Rows from block 6 of a small multi-label image tagger, named by matrix and row number. Rows with one number belong to one neuron. Each number is 128 + 32 x the weight over its row's rms, rounded and kept within 0 to 255. All counts start at 0. Numbers have three digits each.
After each neuron's rows are labels from the 100 images, of 14848, where the neuron reaches its highest value: "top examples" is what is common among them. Only what is clearly more common there than usual is listed. The data: aerial photos of the United States (SatlasPretrain). In brackets: how many of the 100, against the usual share in percent.
# fc1: MLP up (model.blocks.6.mlp.fc1.weight, 768x192), inputs 96-191
# fc2: MLP down (model.blocks.6.mlp.fc2.weight, 192x768, transposed), outputs 96-191

fc1.460:107132134037132102114165082138094122117087095125160166155126147180125050125128121112122141153145172191083134138131039122094114096131134157122116149146176165154112156139152096101139083144100109155128160100186115132110080090153141117141183132122118160161105170129142107101137091111137149153
fc2.460:155128164164129153120120145179156125113154188105102153148141220096110162136111127225121130128149111121155146104130122118087133102133114132157155104081111137131109104135127130211061165122135152083088111158121183155139073185112125148090117115093159140175147121132123098119102096114114117188
top examples: building (72 vs 42.1)

fc1.646:117092134047122160140160074141048130120109148095150176129134154175133100185137113091107156173135112155110123165147089142108154177099236149136146124099095133132125162154119124157206153099122099149127129115136087128154094154204147139094162135115133186159087190115111141095112157130134155151
fc2.646:158130179156133181125103192126086163112110172148081105132138210078096159135094125196181141099123092153125155116114084107066119093101135117160126109130121129111095106129114130117095123137138182114091092141129124123142065106138162154118114150091121101183159132124110153102160055077142096199
top examples: building (69 vs 42.1)

fc1.104:104083145135123099157097168143130175165076128038157144097131108108119177138163155029205123135145094125090133125092189167099081134130100138117164041102218193152134147138120121060140119122132169130146134116090108170154118125094094108147110113123137101164119126164126119172105165148106134114
fc2.104:086156178096095090198123095105096131133193110106133124141124125139134108088131128138100162131128144090092152151154199129195162104143186118144148059130143078098136092066123109138151124113097144114181142125156104108122144120086148166145127119106122150174165142178130119160150117126143141160
top examples: building (95 vs 42.1)

fc1.226:137169112087123108180142106098146154077181123122104152105137156057097108126074117109045135147147110105110096121150120083161171136121107182147140115133118155175089095176116143171158122116112107081166164146168166157122128203098065135104157120065166126128126087093161082110089180119144143131
fc2.226:081096093172053180154105132144122106165146169105174154090111180097074141138190198180146114145143131093106094151147115138056172132109174147108120214174136081125163128135110104132150130144174178131149113146053110168060095147068098101136097115116145135180130106151143125097096131169129107207
top examples: crop field (33 vs 9)

fc1.232:172140172106132108143141080129161055084099161127137062113163118200155082138117080128140132188110092090103136074108186147119147087134163092125105067151166125123140120096156141133143136150122118106179091172111135090127156140135166089137116170097184160182113076133154124097121160138151139127
fc2.232:159170122095070146152124153075108158201236160125123152058116125133128101118148130194189100081112118184098161160119094158120074158151142146147129107058117170135113113073156140142126162085195128128152143118114135128109129139077158132139178155166121128140121150123147091070074148164142085116
top examples: crop field (27 vs 9)

fc1.472:178146116108118116121133039115108144177104139126149096181127188166162139113105129118114126108136073129119121116110121136065163180106084165135168094117100140158157112165146131157140116146112131115079095105092131120106195159097136162162098099108140078084069113092107063089099068142087135134
fc2.472:097143134179166117144139208104127106202175133119175139189150196071173100118153090129142130126108084154113117113166173113151154145131120129137128081146127166148169132151115110089098193130115182138095116174101152107151181118125135123117181141114160144176135114119134167147121130101161119183
top examples: building (80 vs 42.1)

fc1.432:159112157177125111107131097161115149121163130181116155085106080091101092151155170125198171167167130119089110131148115084103181183158106137101113066132147092159112142120141136119113154096090140135110101106164097095096142078170145155130139203109112139141147161155126103110122082163075126127
fc2.432:131154118083134123181126092141229141180129121112105122159111185128105132150155120112151068111096127162120129120168141166105117122123100143179146136121118104084122137091177100086151100121094114106114090157131117155122085242101136111113146084140133116118096141170154142172141190154108167144
top examples: building (72 vs 42.1)

fc1.535:126170209136155202126160085109184167121131172183162186114131120184210123168125120158121146134145098191092112082101140115146148120107114155117085139080075154178132138151113138102132127077091147123163166122129107144089106143072112146126100135116134095078144132127127153068122181113141135098
fc2.535:138172149168141175123130120098160166112101152147110153156110151100164099104165170151141145158101141150131090144126175181152143122115105172166122136107172098167142095053144143125103094107156129122133128120154100193167124095180101106143096183058067108155176114118153089186113156121121114153
top examples: crop field (26 vs 9)

fc1.220:129114131091163151163163078149067117123112129163091151130126116151139109122126107103134193132091107159062125121099040113123075114159128123178145100176168159151139148114141067104144104181113089164084149095155119090147105132128153202172124169149082137121128192143178079098090081123128103146
fc2.220:107124115142087157102082119120166136120200160118127159118141100096069137134132127187114086142197164169139145146097120133172153150193155115145083122073130125138156089068125164147090157156128140088151112151113157183100159109080095121132134103097166123121108061101050155180124114097167174111
top examples: crop field (27 vs 9)

fc1.185:122167117135132119102092091150142153099122128164091168138160109070051107091131116126058153185140149123145175108099147127158153134152113136158131079111137123146146114161186161156137127162126111111141100153156186162103142135128094114096112068127136163106112119105173070135089120071125144101
fc2.185:119123100158127125138152080145123062142164107106143167118095154132105123059135151091085171096076126194101116092088134122139104110120179180092204122150098112107141164106094047124132089158149085167163176095104074100147136087116149130118133188184079112121143110161100115095139109108146148115
top examples: crop field (27 vs 9)

fc1.509:132096133072161148089132135144097131107149102171131091142162158138180072117113094088127182151049122098114128132133109106155084107087070170144194101184053172118149147165127100107130117108114123126149128110199131077138102092128164159146101137111120135129161194130197095145106120143150085129
fc2.509:089110142129122145098117130144102191113123118144124129097119148158103137107139114104119151151190156167133152130074068125122192161121157098138105082048150142106103141106113172118075166120109133104140115117153152159136136062127095124123149128094145170143057077118045192186147129100070199117
top examples: crop field (32 vs 9)

fc1.64:148139123145131167096129084186124127083146146160092150147169105077071115106131141119049165158151131152147169092093121140150145140105135063181126087130160139130148096137169149132165107128122097091157120151152203150096143080111091149098140073137130173111118116099154140157070106089102149101
fc2.64:097088158125195120163126100112088156154161166099155133149086160115124122126140106079129137095090151174074124131072146097124114127097122126103147127135122115154131168124086068127149126159139055177168179095122076080172104082162139108153171159168078136150103113183102110133159103145161088135
top examples: crop field (27 vs 9)

fc1.650:174165086120152115176151083163112105115065094134095104092154128194163115105094097093140177158134121160121116129165040125140127131147127151131141110108182153123118128136163135161157119187127112135140140127146150126168137189153144152119124147131128116109089155120171079091110180114088154132
fc2.650:104104126167103180104070185127131117195166173130152144106090105059055183122158161169112101123151167141107131158090143155149157140108136127133104170095092071140149144138087144193069146157147126149146093101099124192133143114099133124142100131193117137104100075134082144138135107141158132060
top examples: crop field (26 vs 9)

fc1.418:125034155132115149123119120170144164132104113176103102109090077092121115131149109106146079120167057151162122088107156142126108125153073173163162060190121127134157097126149142099176146133144107095063190120128046113166134126106171119124129131101143124161063058197114158090119158190106133147
fc2.418:137132116104167171186135084089081119130167082090132128171131143043177082082133175149141156137127137140077149136155076147140102100136165176131157076096173103159133160128163179111115088087169143150142165093127107128105135151129097129118119115125188122163112101101142107127113172155252136168
top examples: building (71 vs 42.1)

fc1.345:168115138083149135162184105133150127094130135126166154148132147148125015099116107111075155148124187152104141125136086135115106141156113133090150118152155158177122134142175112142168064161087035130146188127159124133111097165134092129144183104111140130134092121140165097151137140131147123113
fc2.345:113121172123098136150116147172132181084135153139126171088143197116126157134129156206151120099149104147151125099131126123060113123143186147150129113111172133120139097125122135167113113130134161083115105155130168159139077162136115115072091111071146159170129152090114140084103085084159124196
top examples: building (71 vs 42.1)

fc1.765:131150120083134137165170077091140108069152163126110120127160139045103074146072134109052143144143137126108087150144104079140142151081115166123156122118077161140078087110135137167135114093108112105158189144147168161083124126111080158099184125079143100144136115101143110122093193152112127125
fc2.765:089106111171074165151082172124142131203134150103167161108098167085088149139167170217151104140129128089102086159123128135085153137136150167098115201171082052115152141151056120142133129153176181138155086126061093130094106130081104095191108136125136121158137111179123122155125115145156089169
top examples: crop field (35 vs 9)

fc1.497:171163108091158126170186087117064127116135077137094175100161113176131113126064117105145151108124113204109130122093061125143094176178163159137138097143163139168138125090140075123166079181088069142174190114136092080180103144123151166169090138129106086137113167113132074137134163093103125105
fc2.497:129109107164102158091132167140139129163121181089166138125073094138144147156193181170085092122191133112141115106143113161089168125134149081101071186107165082132111139117095123225097162102170125136098109130074139158108221158087101076095152139146132152177095051162115133122133108132064136148
top examples: crop field (28 vs 9)

fc1.98:125141107080190131155132102121108124134123103154103187107146109091097090152086080088119131130075107118114117122124129116165142124136137184151181097155074147163138147155109090107148090128139088138119178104162129122154138170155097154127105123157083094112156164142171064068128144127172101090
fc2.98:100138096131126103132105103094136115151146101067148117118096121177138149105151145142142100126175141174126138134096131145076153109191148119097065159124160105132097150062118121116133161198113142154157132140084102100109160109089112084152138168126128091156088084147068140128177144113058166126
top examples: building (77 vs 42.1)

fc1.752:137117127068119177112168072202159054093122107103172159115180153132092068154137117093082168171156134120126108090192089163110163145137141133113171132149136150124141146145134102121134128095113087130122113090172144114117098131123092150098146071123126140160162190104160156072078104145094201130
fc2.752:136173156127170131201122131084057168115087138143093087099119148103114171141094061115178172105114117164089144151093115071141118125138132176169122079101122135111086141137103122157138120179120139160135130082169125111209122139143169155155140178127113079104093163132105095094159143108098062086
top examples: building (79 vs 42.1)

fc1.400:187121117122151204152157151163075127111018209133103132149090111145145123136116108050148225125120117157115145129091092113106144134142133140149145109148100118157101134105165092115151103110107107138105123150132126061156132083156136151090161139151108124136115181136181107101130060119084099120
fc2.400:134121080151092092084125123146173157156182084165161137095146069163128153079196133162132095161163168188121123137084094155168155173185140092122095149065150109120137136075092142096096132140109156106168125107140129159118186099117100130131114134148157139130091099101082186148097166131095210065
top examples: crop field (32 vs 9)

fc1.743:179097152118159118120095132152102147168145087082100148131133133175160118088183113120142133158136103145116105096096107122127141138144141159151180135136181113172111137094114141061174091125117150170188119153104076164120116155092090129114165137103141114149152023143127122154165127152166128109
fc2.743:162123149156129073135116161115135040106187098150175157101190138136162152131147100110150132120112135111119111161167126133166119166122199087128109108093217116121098116102096132133130111133156087107153154152114164116160164056206136082142081121124128091130143086149137049094164144106208082204
top examples: building (92 vs 42.1)

fc1.86:184133139106125170127191045112133098133147137122129152193135157057166118163086124155092171181165144121123175130052156126131102124135168109075107138131126107103118159170110118145092124080109160154109143101162098147111197096108143113128098110145131154128099187162193106100086152175156146091
fc2.86:136144120138121119175175192109145150144112173091146128164121159129144109078176135163119139160099184121088126129073143129098108166162076199134139128104099086136144118126157101081126128115099155107064166142136199135145080147191145174095093154127120080099111148141140103171119163116157092136
top examples: crop field (32 vs 9)