From a checkpoint of a small multi-label image tagger.
Training: adamw at rate 0.0012, batches of 384.
Data: trained on aerial photos of the United States (SatlasPretrain), 203450 training examples.
Rows from block 3 of a small multi-label image tagger, named by matrix and row number. Rows with one number belong to one neuron. Each number is 500 + 50 x the weight over its row's rms, rounded and kept within 0 to 999. All counts start at 0. Numbers have three digits each.
Before each neuron's rows are labels from the 100 images, of 14848, where the neuron reaches its highest value: "top examples" is what is common among them. Only what is clearly more common there than usual is listed. The data: aerial photos of the United States (SatlasPretrain). In brackets: how many of the 100, against the usual share in percent.
# fc1: MLP up (model.blocks.3.mlp.fc1.weight, 768x192), inputs 96-191
# fc2: MLP down (model.blocks.3.mlp.fc2.weight, 192x768, transposed), outputs 96-191

top examples: building (72 vs 42.1)
fc1.446:523562515435537490560521588458438478463496565363525548527493512567478443511445468450435475470533545566498548478505389522483560479529579469483459459471503530592451523537544443525522503527456426501403521492552525536539468562564457459458570497451481543539458516511498415476559437435478513494
fc2.446:464501552464552487409490528514534499430575517548416419613546612501465497509443462590508465437527516520515554528490484523452483373548465456535524432557525547552506496479496475501447529558534539447477466548538556518518364490495502540540481450476501521499584490496523524548526411513523469518

top examples: building (86 vs 42.1)
fc1.320:434525389545570533476492541498435518485445422499491452431409464533453504515528548512526538423429529418518409508551505514516521483435503526456530467476531559541483444514471573555565503459500508521485547531478546371578395485562505431479529522471473412592506521458442515494569549487501513484
fc2.320:534452567438451559527518447488601550545541514487545543527551481442521485596495563543481414469476519496491474503471466532501614428575579530529548391517573532585462476483420601436511492491485526517522552460472512478521521485526572488475445511503593484408463449528479532467445543469551534498

top examples: building (68 vs 42.1)
fc1.368:421398516518533547540508545521552512515509483496474532498539455481473455456471508506590458458488452529514395526528449549513483639457520556469538480556576444474524439503495514451566526493460505452576521494557505472459515476467465397482595613455500464606513526454439476580556573480449561428
fc2.368:419425543446542495554506428419584518477533490513509441538542470458462418514529499533433478525490526551503553433522502527510501380456549509614478441551541480515487439434446479571538515501482572571576527483525457456433593526510434474586420417444493543477482447523613538439481523537481462511

top examples: crop field (33 vs 9)
fc1.622:532484575523480595522520403558514448453513551523479562488482533512464475459501478433426573501465587563540618475478544623498529480513513416528495429458599441584550505518581549549504535569440450444456480548509509511525442533491499469488507403484520513548385461475525458442525453443484517488
fc2.622:517513516598516480507500515506501522493424564591451430546415554487574562444481582494590536479454493520497480530507523434508362463464466566519483494566544432449520472524500440437583454531534514495492559495406435476459488400528545497505595537512434453456503494528563543471472533583499308529

top examples: building (76 vs 42.1)
fc1.276:435531532442595549536434488479430525483554462511471571428565506392397477462463418403517546521515534584454535536484477486473528553477566571526456449508492487556484530574502481466535484497447410505571514505555471538504448472469480485549512517463474514541372512511457510418557494423484534508
fc2.276:474516552539579494442474529431590532494524436515432537601449490566543535440462497543522514414509499511489582478421534558450485490493407472521508476532487489554425526512480468445519527482527488522545477543491458468486465528503522482487485553504471468532474368522510497602584526478480493453

top examples: building (69 vs 42.1)
fc1.669:516509489464504479544621558500529449502545515468564550468507511510524374444549516485371506490468569520444447487548490528497559489513523523416586510487445490504449518484544434547499396450487415511474595499521538520481505517572409434432581452509490542501509503539535483526499433541530516483
fc2.669:499505587537501533431487530477522432422571581473435442607464601506520553540442512555507423437565498484571523511519561508491502431508514482460472490503528515558504474489514493611486569507519484463521484563466497469551451486509522496446480412441497556498592442512487537567511420472479444522

top examples: building (74 vs 42.1)
fc1.310:418535534458594491503458408489473534498501468566479548457551489418408509458462454402485525542478515531460585505476493525528539540431528521553497452515438471559527554622491475460529507517494424508571501481570490589497465475495492478557507484500462498548419519535461449423536501466506549453
fc2.310:457519599472596482453441483447550509478476448503407521573459434583526571479425425484560512430498481520497565471401561540472497498464455538532504430515440474547442519533474521440502524507507486537504473515528456431561481543575537498539516508506474460519463492523471520526598537486495527491

top examples: building (72 vs 42.1)
fc1.343:428550537515624605432447571510457516469508517474422543522507521450409506490455413379501608518534497588487569481494452526480517539489584472555413439503539508510477559625518463510552486500459401522496482468540495511551442500481518502508522503482470582528447491499466507397538431396447509537
fc2.343:469572546531559477449439537442619557466568463555484525603474492577545556465448533489503519404524540548541583423392502542438443500527447503495486487459533456545421499501501472434501484475483477530471501613472464460478477479502483464431563561485483434510488437493474552576625503420517544465

top examples: building (67 vs 42.1)
fc1.629:462604395524535487466539401513453496501421478530431525462530487459404501469437491382450515492546507582391469466516536477475557482545531551533519524505558557527420457547525469602581461593476442570540507444560570538578513527530532481460567495500472542496516522498504390480453518417402493516
fc2.629:445482454498511387429525516508455605501522389570502408486502460640569492435496498436512596499459412503483485467483488469540459525514465488554534472490449531423487497460489481382475515432521540512540477471524502502507583479514564566476459625514513501447460486479464581562510565516471597479

top examples: crop field (34 vs 9)
fc1.464:505417497398639530469580509498478529431516482508486461499611614526495450423443367439519512501433469508411475559487446452504453457492442506564578460571502655525505519541495434493516507450442498519535487424613530494558416527477551608484458543428510511499584485470536472525486465514506479482
fc2.464:476541483493533537432450521491576557482572564441466540510489448428447521571495444498463497565627461508461485544485564465524578503504574400591411474467596516485415490524476522550464505481559479480480465448549592510513569365491421513474603460504522579526452466499414578496488448462403499482

top examples: building (75 vs 42.1)
fc1.229:516481514439526480529603488524512450493559498464569550498519489500490371464547488434387499544485564461469485523551500507523557467503533591421590487512451506524484541510563441553521426485518394530537578479533521521508495517567411466489615419498456528505512511537523454511483485544533479470
fc2.229:479535539527466476452452536458536543444614515512519402604439639465549516550463542535504464412519512477508472465528603521404451486465523404449560499479470480507492558467518481554486509477488460465555498565438449529470378492450494455443483475469491523576567422553513562596550503499483485602

top examples: building (94 vs 42.1)
fc1.142:517428557526468507489472504555488497466489449445561527424504509515401535545494449495462493501461422438546483595530568522480476454492511499498577550446593454549469476519481551484550569480411461523441538497600471505458512493485523515541443517482507454467426510440483584497526531498433523466
fc2.142:480526442476441501492529481448488451585499465429503498540602532515494581537485520423479519490488581478433459553478530477668540511550545477600435462554435463520515534514464534483488399508518539413525472494496433488543537504373509458509557539533430473450524492451490508492585449474570560459

top examples: building (84 vs 42.1)
fc1.14:579465510439530623454459563521498448419494527504485512523565540465450442443465481448448594561493535558495515478517498547468459513537507472507492432526586505506523481477579519500501431481407433478517510516540494526475414418471439524542531421459521503561428560446537624447498439490485461503
fc2.14:469435492514484500505514504440471573495509471606519450506389584456606523463499598490530557469460517477496474472440581508448394543402524542490504521456547454443480484510521496469589461535531494519504541517436411452427488373546536506480603570504451519552385474519529583506505568550531413552

top examples: building (67 vs 42.1)
fc1.436:427487533491620544481508531540586495472481539417495522580573476496424456481486413495431506552495536439454588516512544512595566469481451625540601417511425561533532575570512462565522480490496368523544461451578557489574437540533498505569493367475459571484516454537574510522459476509483514410
fc2.436:431503497470503492473485434530436570441504506485577514533537553492430460544547548418488558560570577571505512490468498456512519510452589478436431437467602550466521508533542516419516488497470412495470569486543502455523467478505496419453567556473497582553465581476465541474506435429420495560

top examples: building (73 vs 42.1)
fc1.127:513526489432547489531526398494418502492496460483511558453504503518507462487462470396563510518527514498509532488505405493517530524536583565473480470481498490583538526533539518529623535605459428515519558515501493463562496610577452512474509475478451508473481543482524322416509550489458522479
fc2.127:560524588465599548532508541450497538428486571472451474523583626477477486526408414593506482473544483470410484518550480462382498495529502482564480451539506573553446460478554469535508472542481474500458529473584531536504367548472508515478456463443485498624540530484576481467513464517485453582

top examples: building (68 vs 42.1)
fc1.614:516398531457512623536524492579491446468572531458536538487562523513501444498507469459443561559509505452474481481580383512505546508503560452492525463532460540514553503504513500495532571451505433500454476481525547597426456584530413517504450444485481529538473472502598479375439488543532523478
fc2.614:497538573521532482459451534439520562494534432526451439546479612474528535553456476634536491409523429459480480454509551505427464509540483395542502495532487518559440531490476502468484513542491561528495535509489436441493396501413522506506404616504474407561539533530526484534590494460456476539

top examples: river (25 vs 2.7)
fc1.12:503523484408500543552445440477473528450428531547511475436561567351437495435438428402537553585467563481483479579461510525488564526498502511501483487499511554522447441566580550551496492573473489479595466497589559590504443470499497561552495435438571486523424478470452408497472541506506507498
fc2.12:438503476581477515498492560464524442519611501477516478477515585559496513457522553582553525432476467527481430499542559485392446466522588479515553538520460494421456503455455420482509469450560585535524515476453483502487476497460496507492498601482520456543509433559481553480476482537553485576

top examples: crop field (25 vs 9)
fc1.388:487521489451486496524444446501363499494424509431478516468526511497468504508510464343513557592517506489513498501472438495502590514476540591502468497455464497513508506569472520585621570599475514500524476498539526452557491579564501491522530473494534536498416519487507352404468541459448465518
fc2.388:442500605462565506529454531498528535499590513444381537517544394491478595559457410541449397530538429468516542533529554528571565443526594509621432401523540485505504529511450523560468579500565522472428414463561525542616539497596553574539505369523477593462521496458452565481453512518553471448

top examples: building (77 vs 42.1)
fc1.767:466601567564541567525487501519532521534454460481470445400557488486532462588552483498460624501528486447490487480453584482434450436499446512485525516489553499533452470457528470479465551490538551472559522467514453560466499572486441510524446487499501524617533531582506524540542491604420448458
fc2.767:404526530496545508589512511500471447533491567434552460505439527468502508572461517572521481518506526583494559495483600534519521451594530477524536467477504437504489421428523486451536458422537539523484507505525503566535566585487532508493558473556553455388457518493530430539426505493558552504

top examples: building (68 vs 42.1)
fc1.105:427550511457577466567490479507500530481456427564521556460574501497445445451489430448540555530441505490463480507519500497474513512487547631516555479538453539514475540555524454470532422496510441509573530474580511528479476500573509502486543484491478500513504571512492489525507544505524527478
fc2.105:521486504484612493523520507421600508457566540481531504522478595479532461482462447549512519478509545518407490551504536479448504515507401448482505487528507496581488570485548423584479477568505387558533561449489449516487387573451481486549532477466428471565458452560561475524533534573484435519

top examples: crop field (35 vs 9)
fc1.589:516540442477541535414516502520468515416459546488429502614597507446496506446433497376486626520461414487493459458482548446528439537463497468545509483546528570481520472540506449479613471457489480527558509486515506388503518442484553597470520541514448511497590560479599501465379444451412401521
fc2.589:496499484481544484463474502475544520524618476476539490479451504533489495495498444478418453537602538561458495544502504528484532494521535395519390527399638496512453518438466524536380558507490470519450507457539484557531474413485437491549546523493506529528396468520385668512562450504435581496

top examples: building (78 vs 42.1)
fc1.380:481574470490542599515509569579439488471474549501444566468547534434437527502442489387410537496537469555506509439501490512466524516550626531556473438469544525509513526537541466615523438523463420490458509497519584557605459518520503519431497494499484590511510534469480442451484437395466526500
fc2.380:475490496454565383481537449442571546458614352617463520506481537544535447384446487485519554438477502589431484473383449469497393530498394441497546498474578546502419485518515483411451508558452469564530553470514448481482426491497512531501500628498484415480439448509502512626563559431461535466

top examples: building (85 vs 42.1)
fc1.224:456588457479569458525489365477432510527453417553428485453540482460475519484431464369423479498487510537503510492498568471555467494488596579523509485458475528478465519553500522595526512569460454576486509465592523535554502467534562500494528506495441538427484562504459375494509548418446488458
fc2.224:484479432505581466464533572501455612517464445514483472503498401624588533494481451491559566513473405474487466536483498458466527521470446456514505462490424531424448503514490476430491540422491502536516431420522494479501558522554536539533454613532494487465417468537511495511542550535444566509

top examples: building (72 vs 42.1)
fc1.219:509490500437481529512580535564507480467486539444545555495475532482476434476513516443370502511541523458478500460598493580470527527531539518448475536528523492583479502516527486532561494453480435459483532529485513539491482582557436472422558436480519548566490501523635479422467481509505515536
fc2.219:508514553555525509421478532483525532469548544541432389585499643509530574500472488529464456470477468472522497487505635458470449447520480458522487478494468469486485541537477459554461538485543520519523457536471507470544408419521549483441506501496455537558558450560497497575491464469451426475

top examples: building (86 vs 42.1)
fc1.152:461494459463483518465526438535515428516436526497602540463533556469404466471548528467439529600583563554471441510551417537448593495516592533440499536467524499499504524492538486579499517488535464550508498471500530587447489500479404440440548448484482574549491476534473503405482467506416543564
fc2.152:469557517553532478464473573513439528479474514528416337596481584472495547519472462473517496515473483474491521503519549465522498337471514522546504446537446520418498532519475442516475557518582531496522453507535541486605449498542597533517501518504476542470545549553452528542482500465472421492

top examples: crop field (25 vs 9)
fc1.156:565514403487525606421544510545450491446465549457429512593558504484496519472444506421582643503454409506503488485489499484542449512467516508572529500560508546464532450570493449496623446498499453527562514493489482439537505480491542583510540562515451490502551517474604482452384438468446353514
fc2.156:510503490514488464461457489503559476523688472464526472484486499517466528494547463501435406535599577552502543523516519543520518476573563435495404505415610471505545529450461530521386545527486473489452476473544511582540444408457474470549526476502511539499458484504353664521513488499503555476

top examples: crop field (33 vs 9)
fc1.296:545518477508506589426501496520448497466415560474426499607564484436499528463459525404557654533452455519501492474479543466528437556444505505573533510545471526459508452577506465491661473499493490536587506483497459415510494449503536589499527530522484470470564564478592502460411444451439337537
fc2.296:465516482485483479470430510526544458557607483458486435458483438497459563539523437493406414559597550530514548539498548561504599475574564450548401528425534452499509532456436538557421605521529551521464411457557513565542476438510472473559512412502538537537435490503342611499516504492468599481

top examples: building (94 vs 42.1)
fc1.74:592454546473553604475574530543562470480485524490574541551530555466470389467540485465549572509487602508461512455540439592487429548534474392423562464582493514530555570436619464496541385490428365525528528484511479526444393456451421473522520432470456463554552504533609507523541473528462469490
fc2.74:495485466494609417567546555450400585508479525564539473475492523488535442492509480428503533519467466491388458522521559373564458482452533517454524452514591525468540540527462383486602464500533346561504589400470470435580509516527523475507532558548428509482527518558534485492496542533446412453

top examples: building (69 vs 42.1)
fc1.572:596557519509512428465505480480554430570462533584459479488425512504446517569566536410530489496515510486388450577484552484520539496548504483483474443575539466549546509478517589506565575525551513540466477532483386437488555447456507537532432489502523513557465482528497518481456461530478513442
fc2.572:472471567483528502556480528500563551535456422511549530442511520473478459529533577460486482540498450515446499451600511515620485486500579410542449501545506451573508602447491552513453554440500542459499539493437447491417583526461576620477506508517550446504507511556502485486541480505510546448

top examples: building (76 vs 42.1)
fc1.557:435482381540482584461403504499489585457507497570495588455530452430484559585508461445513520426537528488462392394531479526508443465505546538441570430446592532515530473541531493476502530506489524519557554486479568476541525505500471499519488534489491430554482502579400488547510512494419515488
fc2.557:476460572455451497552523440507570540507460453416493555470485440430479547533578518547468576481483619474524483522454497526517563459543533557497527444581580489644439458437482490568604478533538562540508444451530525538505487499463479530520463468481569490441503522481551592594502585505579526478

top examples: building (76 vs 42.1)
fc1.580:578475492460505592517583541560503479424408552502537542471629531518483439491494512494487537551512501450516453495591412519481517515518526515497503485521445557537540452479595498499546430476460441479510503514533562523460419535511403556465505401433519542555559571447598487468383484522476454550
fc2.580:498571509558571447458436527415528525536481487563461399561405499445570587485481523501500504422515510472485533484477600501532429443504467497472478499473472452515454560552480455487513505564535483573517532511436409465533485417495554433502520565564417441443512456611498492480580521489451419435

top examples: building (70 vs 42.1)
fc1.17:591547466529530545405458346562471505481507435584507450468539515404484470522579493485398493425510432398503443472533541478467539484545515524492487448439573530421513544550586525466562572519526463507511514485452465569442503543538497473494469514543517560534400468527544469515474493522361517487
fc2.17:400445466552497522604483406469323477519484495453554543493447567407509482506437585486360525489545568551477542491547492476542488588556529445506560477597491492447504504499513472422520496557540494519581437455478541566662476563483502500447507461548527498461476546535466500550537511569585422451

top examples: building (81 vs 42.1)
fc1.338:541498483352492572485511561499401525447482514474520555475571528559521464542437492434534535507498471507488502481533466542472576557548583480502404531506511531565508437606508510487609504557442451479476516520554515497504450606560471538525463498441541521575444557438562359421458503455457492536
fc2.338:447533572580558519444401528498512575483532530520388381615455617448493572499419523542504479442494487477565544498473554526500422460478501480475445476548483452525513497498459494518485538517538517538504458547431432489528394465477568519536499541511420512523544428562497524526603470452516436501

top examples: building (79 vs 42.1)
fc1.606:645485499468543536496531428538503472509454376515501477525515513407555449524479453489495488472542452423503458473479548524492488567530503382465467449539551471537578485571551600506555485507569510475514437516527393440504530504593533471502469524542452482548450382524477515525457514523391466480
fc2.606:430478544529513517619543500525453462509508506496481581454453547537425535521484513474416465531559594553520466481476534524467434489645506450480526504485516518515564512505545380488518480436455544474576445421527559505587544515448518544415550516490488401347513421519476429498516537513525487416

top examples: building (67 vs 42.1)
fc1.207:536521507367482472576522367514461372445553488404535578479495545581506498518443519457405478447507556574483534434474521581466521427545589598429525529515499499544484498520526434520492535616435457501450545502532432445553431555556478493508501508469477518532553578485499358399510433462492521518
fc2.207:501531568524480534476481506465532476448511518460424459570476646495473515502434496585504485416519511524542547493468497548415466475546497429516461490538525533566488496472492509481513494543479604413504488569488499498494331516452504474566503471429514462579549493529481533522561454470537468595

top examples: building (75 vs 42.1)
fc1.617:444509518499499417565453496563443488454392544491504482504482564493497475521576501543468579464583409492478517540552547565543582447412503595602497512561577454518518480430549543478518490531546515512537601537513380536416401538461542455528438477508461474485513474505522467481508507556496558493
fc2.617:421509499556515454537497448401498495516490486457476594503497548456548496554591480465494509419446553545416499546519503572623530489607493499531505507462485517440543533507494507629515504483504523413596523530509494539509531599392550446468522553435552504581495434484532567432466548486550520496

top examples: building (76 vs 42.1)
fc1.448:637489449499513498518467462523497558497560514510521508449500531515407490446507490461496410485491496409460503527593656500448494559555508506492482552510499518443518534540584494479569629452551497472472511502450541367515491477505453510456487511451493549598515531544511425577569506533432521503
fc2.448:501409565497504505617495427446460499522458471458523614523570561492386488419489485499524535475459581523452541489560424450492528528581551436472539498452469541509514560481430434517495516502526569436606488469492523491487447518558555465443540474526459457380508468526464485551508495513551485467

top examples: building (91 vs 42.1)
fc1.747:516526443546475472499583433559610551464509555486520393488468623504464491617502544466483518565529431453399459499514609533520539540465496603465497514505503474495531494481488542518494578406481524435472481556558485462424494360449538493544428514526469596565422519487477450537564559400489445515
fc2.747:535508515478551506506545451514544460545461458486500600556510556490535511544533486521442483503442478495527546470425479489591537479476544442486517507470443541577486509506479480581564553495467572463472438467496499471537505542427522442415561561546607454459466510505538467483487625479518501482

top examples: building (85 vs 42.1)
fc1.171:503561501475533450622536459476405504506436488473591518463513479555532461529520485462550502532491546508527496523525445512489532528458605613408481478489417493527552574512498481539535499486528425539545590506473474511447497555603461446452555497502416513464467545543500406415535577521500543474
fc2.171:518529580475607495545530547435424595423450582494419433555550624503498482536408356544505479486532498536433516570538524393463468457539513481595480401502520601542446511482521460544498449487534449478517515448600573507575418476523516562536565484440492550504502528480515499497537481484538422561

top examples: building (74 vs 42.1)
fc1.689:491505490472475500484580451550526443471479501481583586462518539494475431467557574476425492528526581545481493446565467564434557509493561542401547522482490447529489541484565463562494468496512439504516560514485518514464497505501418432414585484460491512540488495529529440439477482488464502544
fc2.689:462551528567530516455478531492459500469489549514424309593473587494535555518467419531497477502510488491535499521523572454491487407498524428536505477525499510438513550505502485599495522552537513497519483522495536483589459442524563506463510488523428556487551477557476512553489523505436405532

top examples: building (70 vs 42.1)
fc1.141:563519523499569422458457565511578457541521548501462397376449557500400505624526479444565488477591486458469436423511463455425523476500597449459539516456495485459526494472465537522551486521549466530425455560508576413512481446497544500603477599534576544504503521517451515422427511538473512498
fc2.141:502489529391509523589476531541484484546443491501523524566548572531488548551512508513472588490471494509487487448527417501664508403503475386519486476503490481506480448491432509549523474491538521478439451491432509484514553548443506432481480533479495539505450509523548562538593546518451568388

top examples: building (76 vs 42.1)
fc1.241:601517491531556554468494401389500551506556470411549532437459555572454455478506556475534563427520522441539472514447533469574527508501435487447501546520518511470490529541487638504440488442538453458496449556533463410472571447416452531490443528505528512583486484448567418468422571560401480471
fc2.241:574436562507527469475551393467533473564507470473516553494549491567477505553566457650469559466476531548417516600507438504626565434481473366540486486565485441461519579533542474545584583512520551468586529539466547488475576534481428572478530507382473496471533432443455465444506469475617540494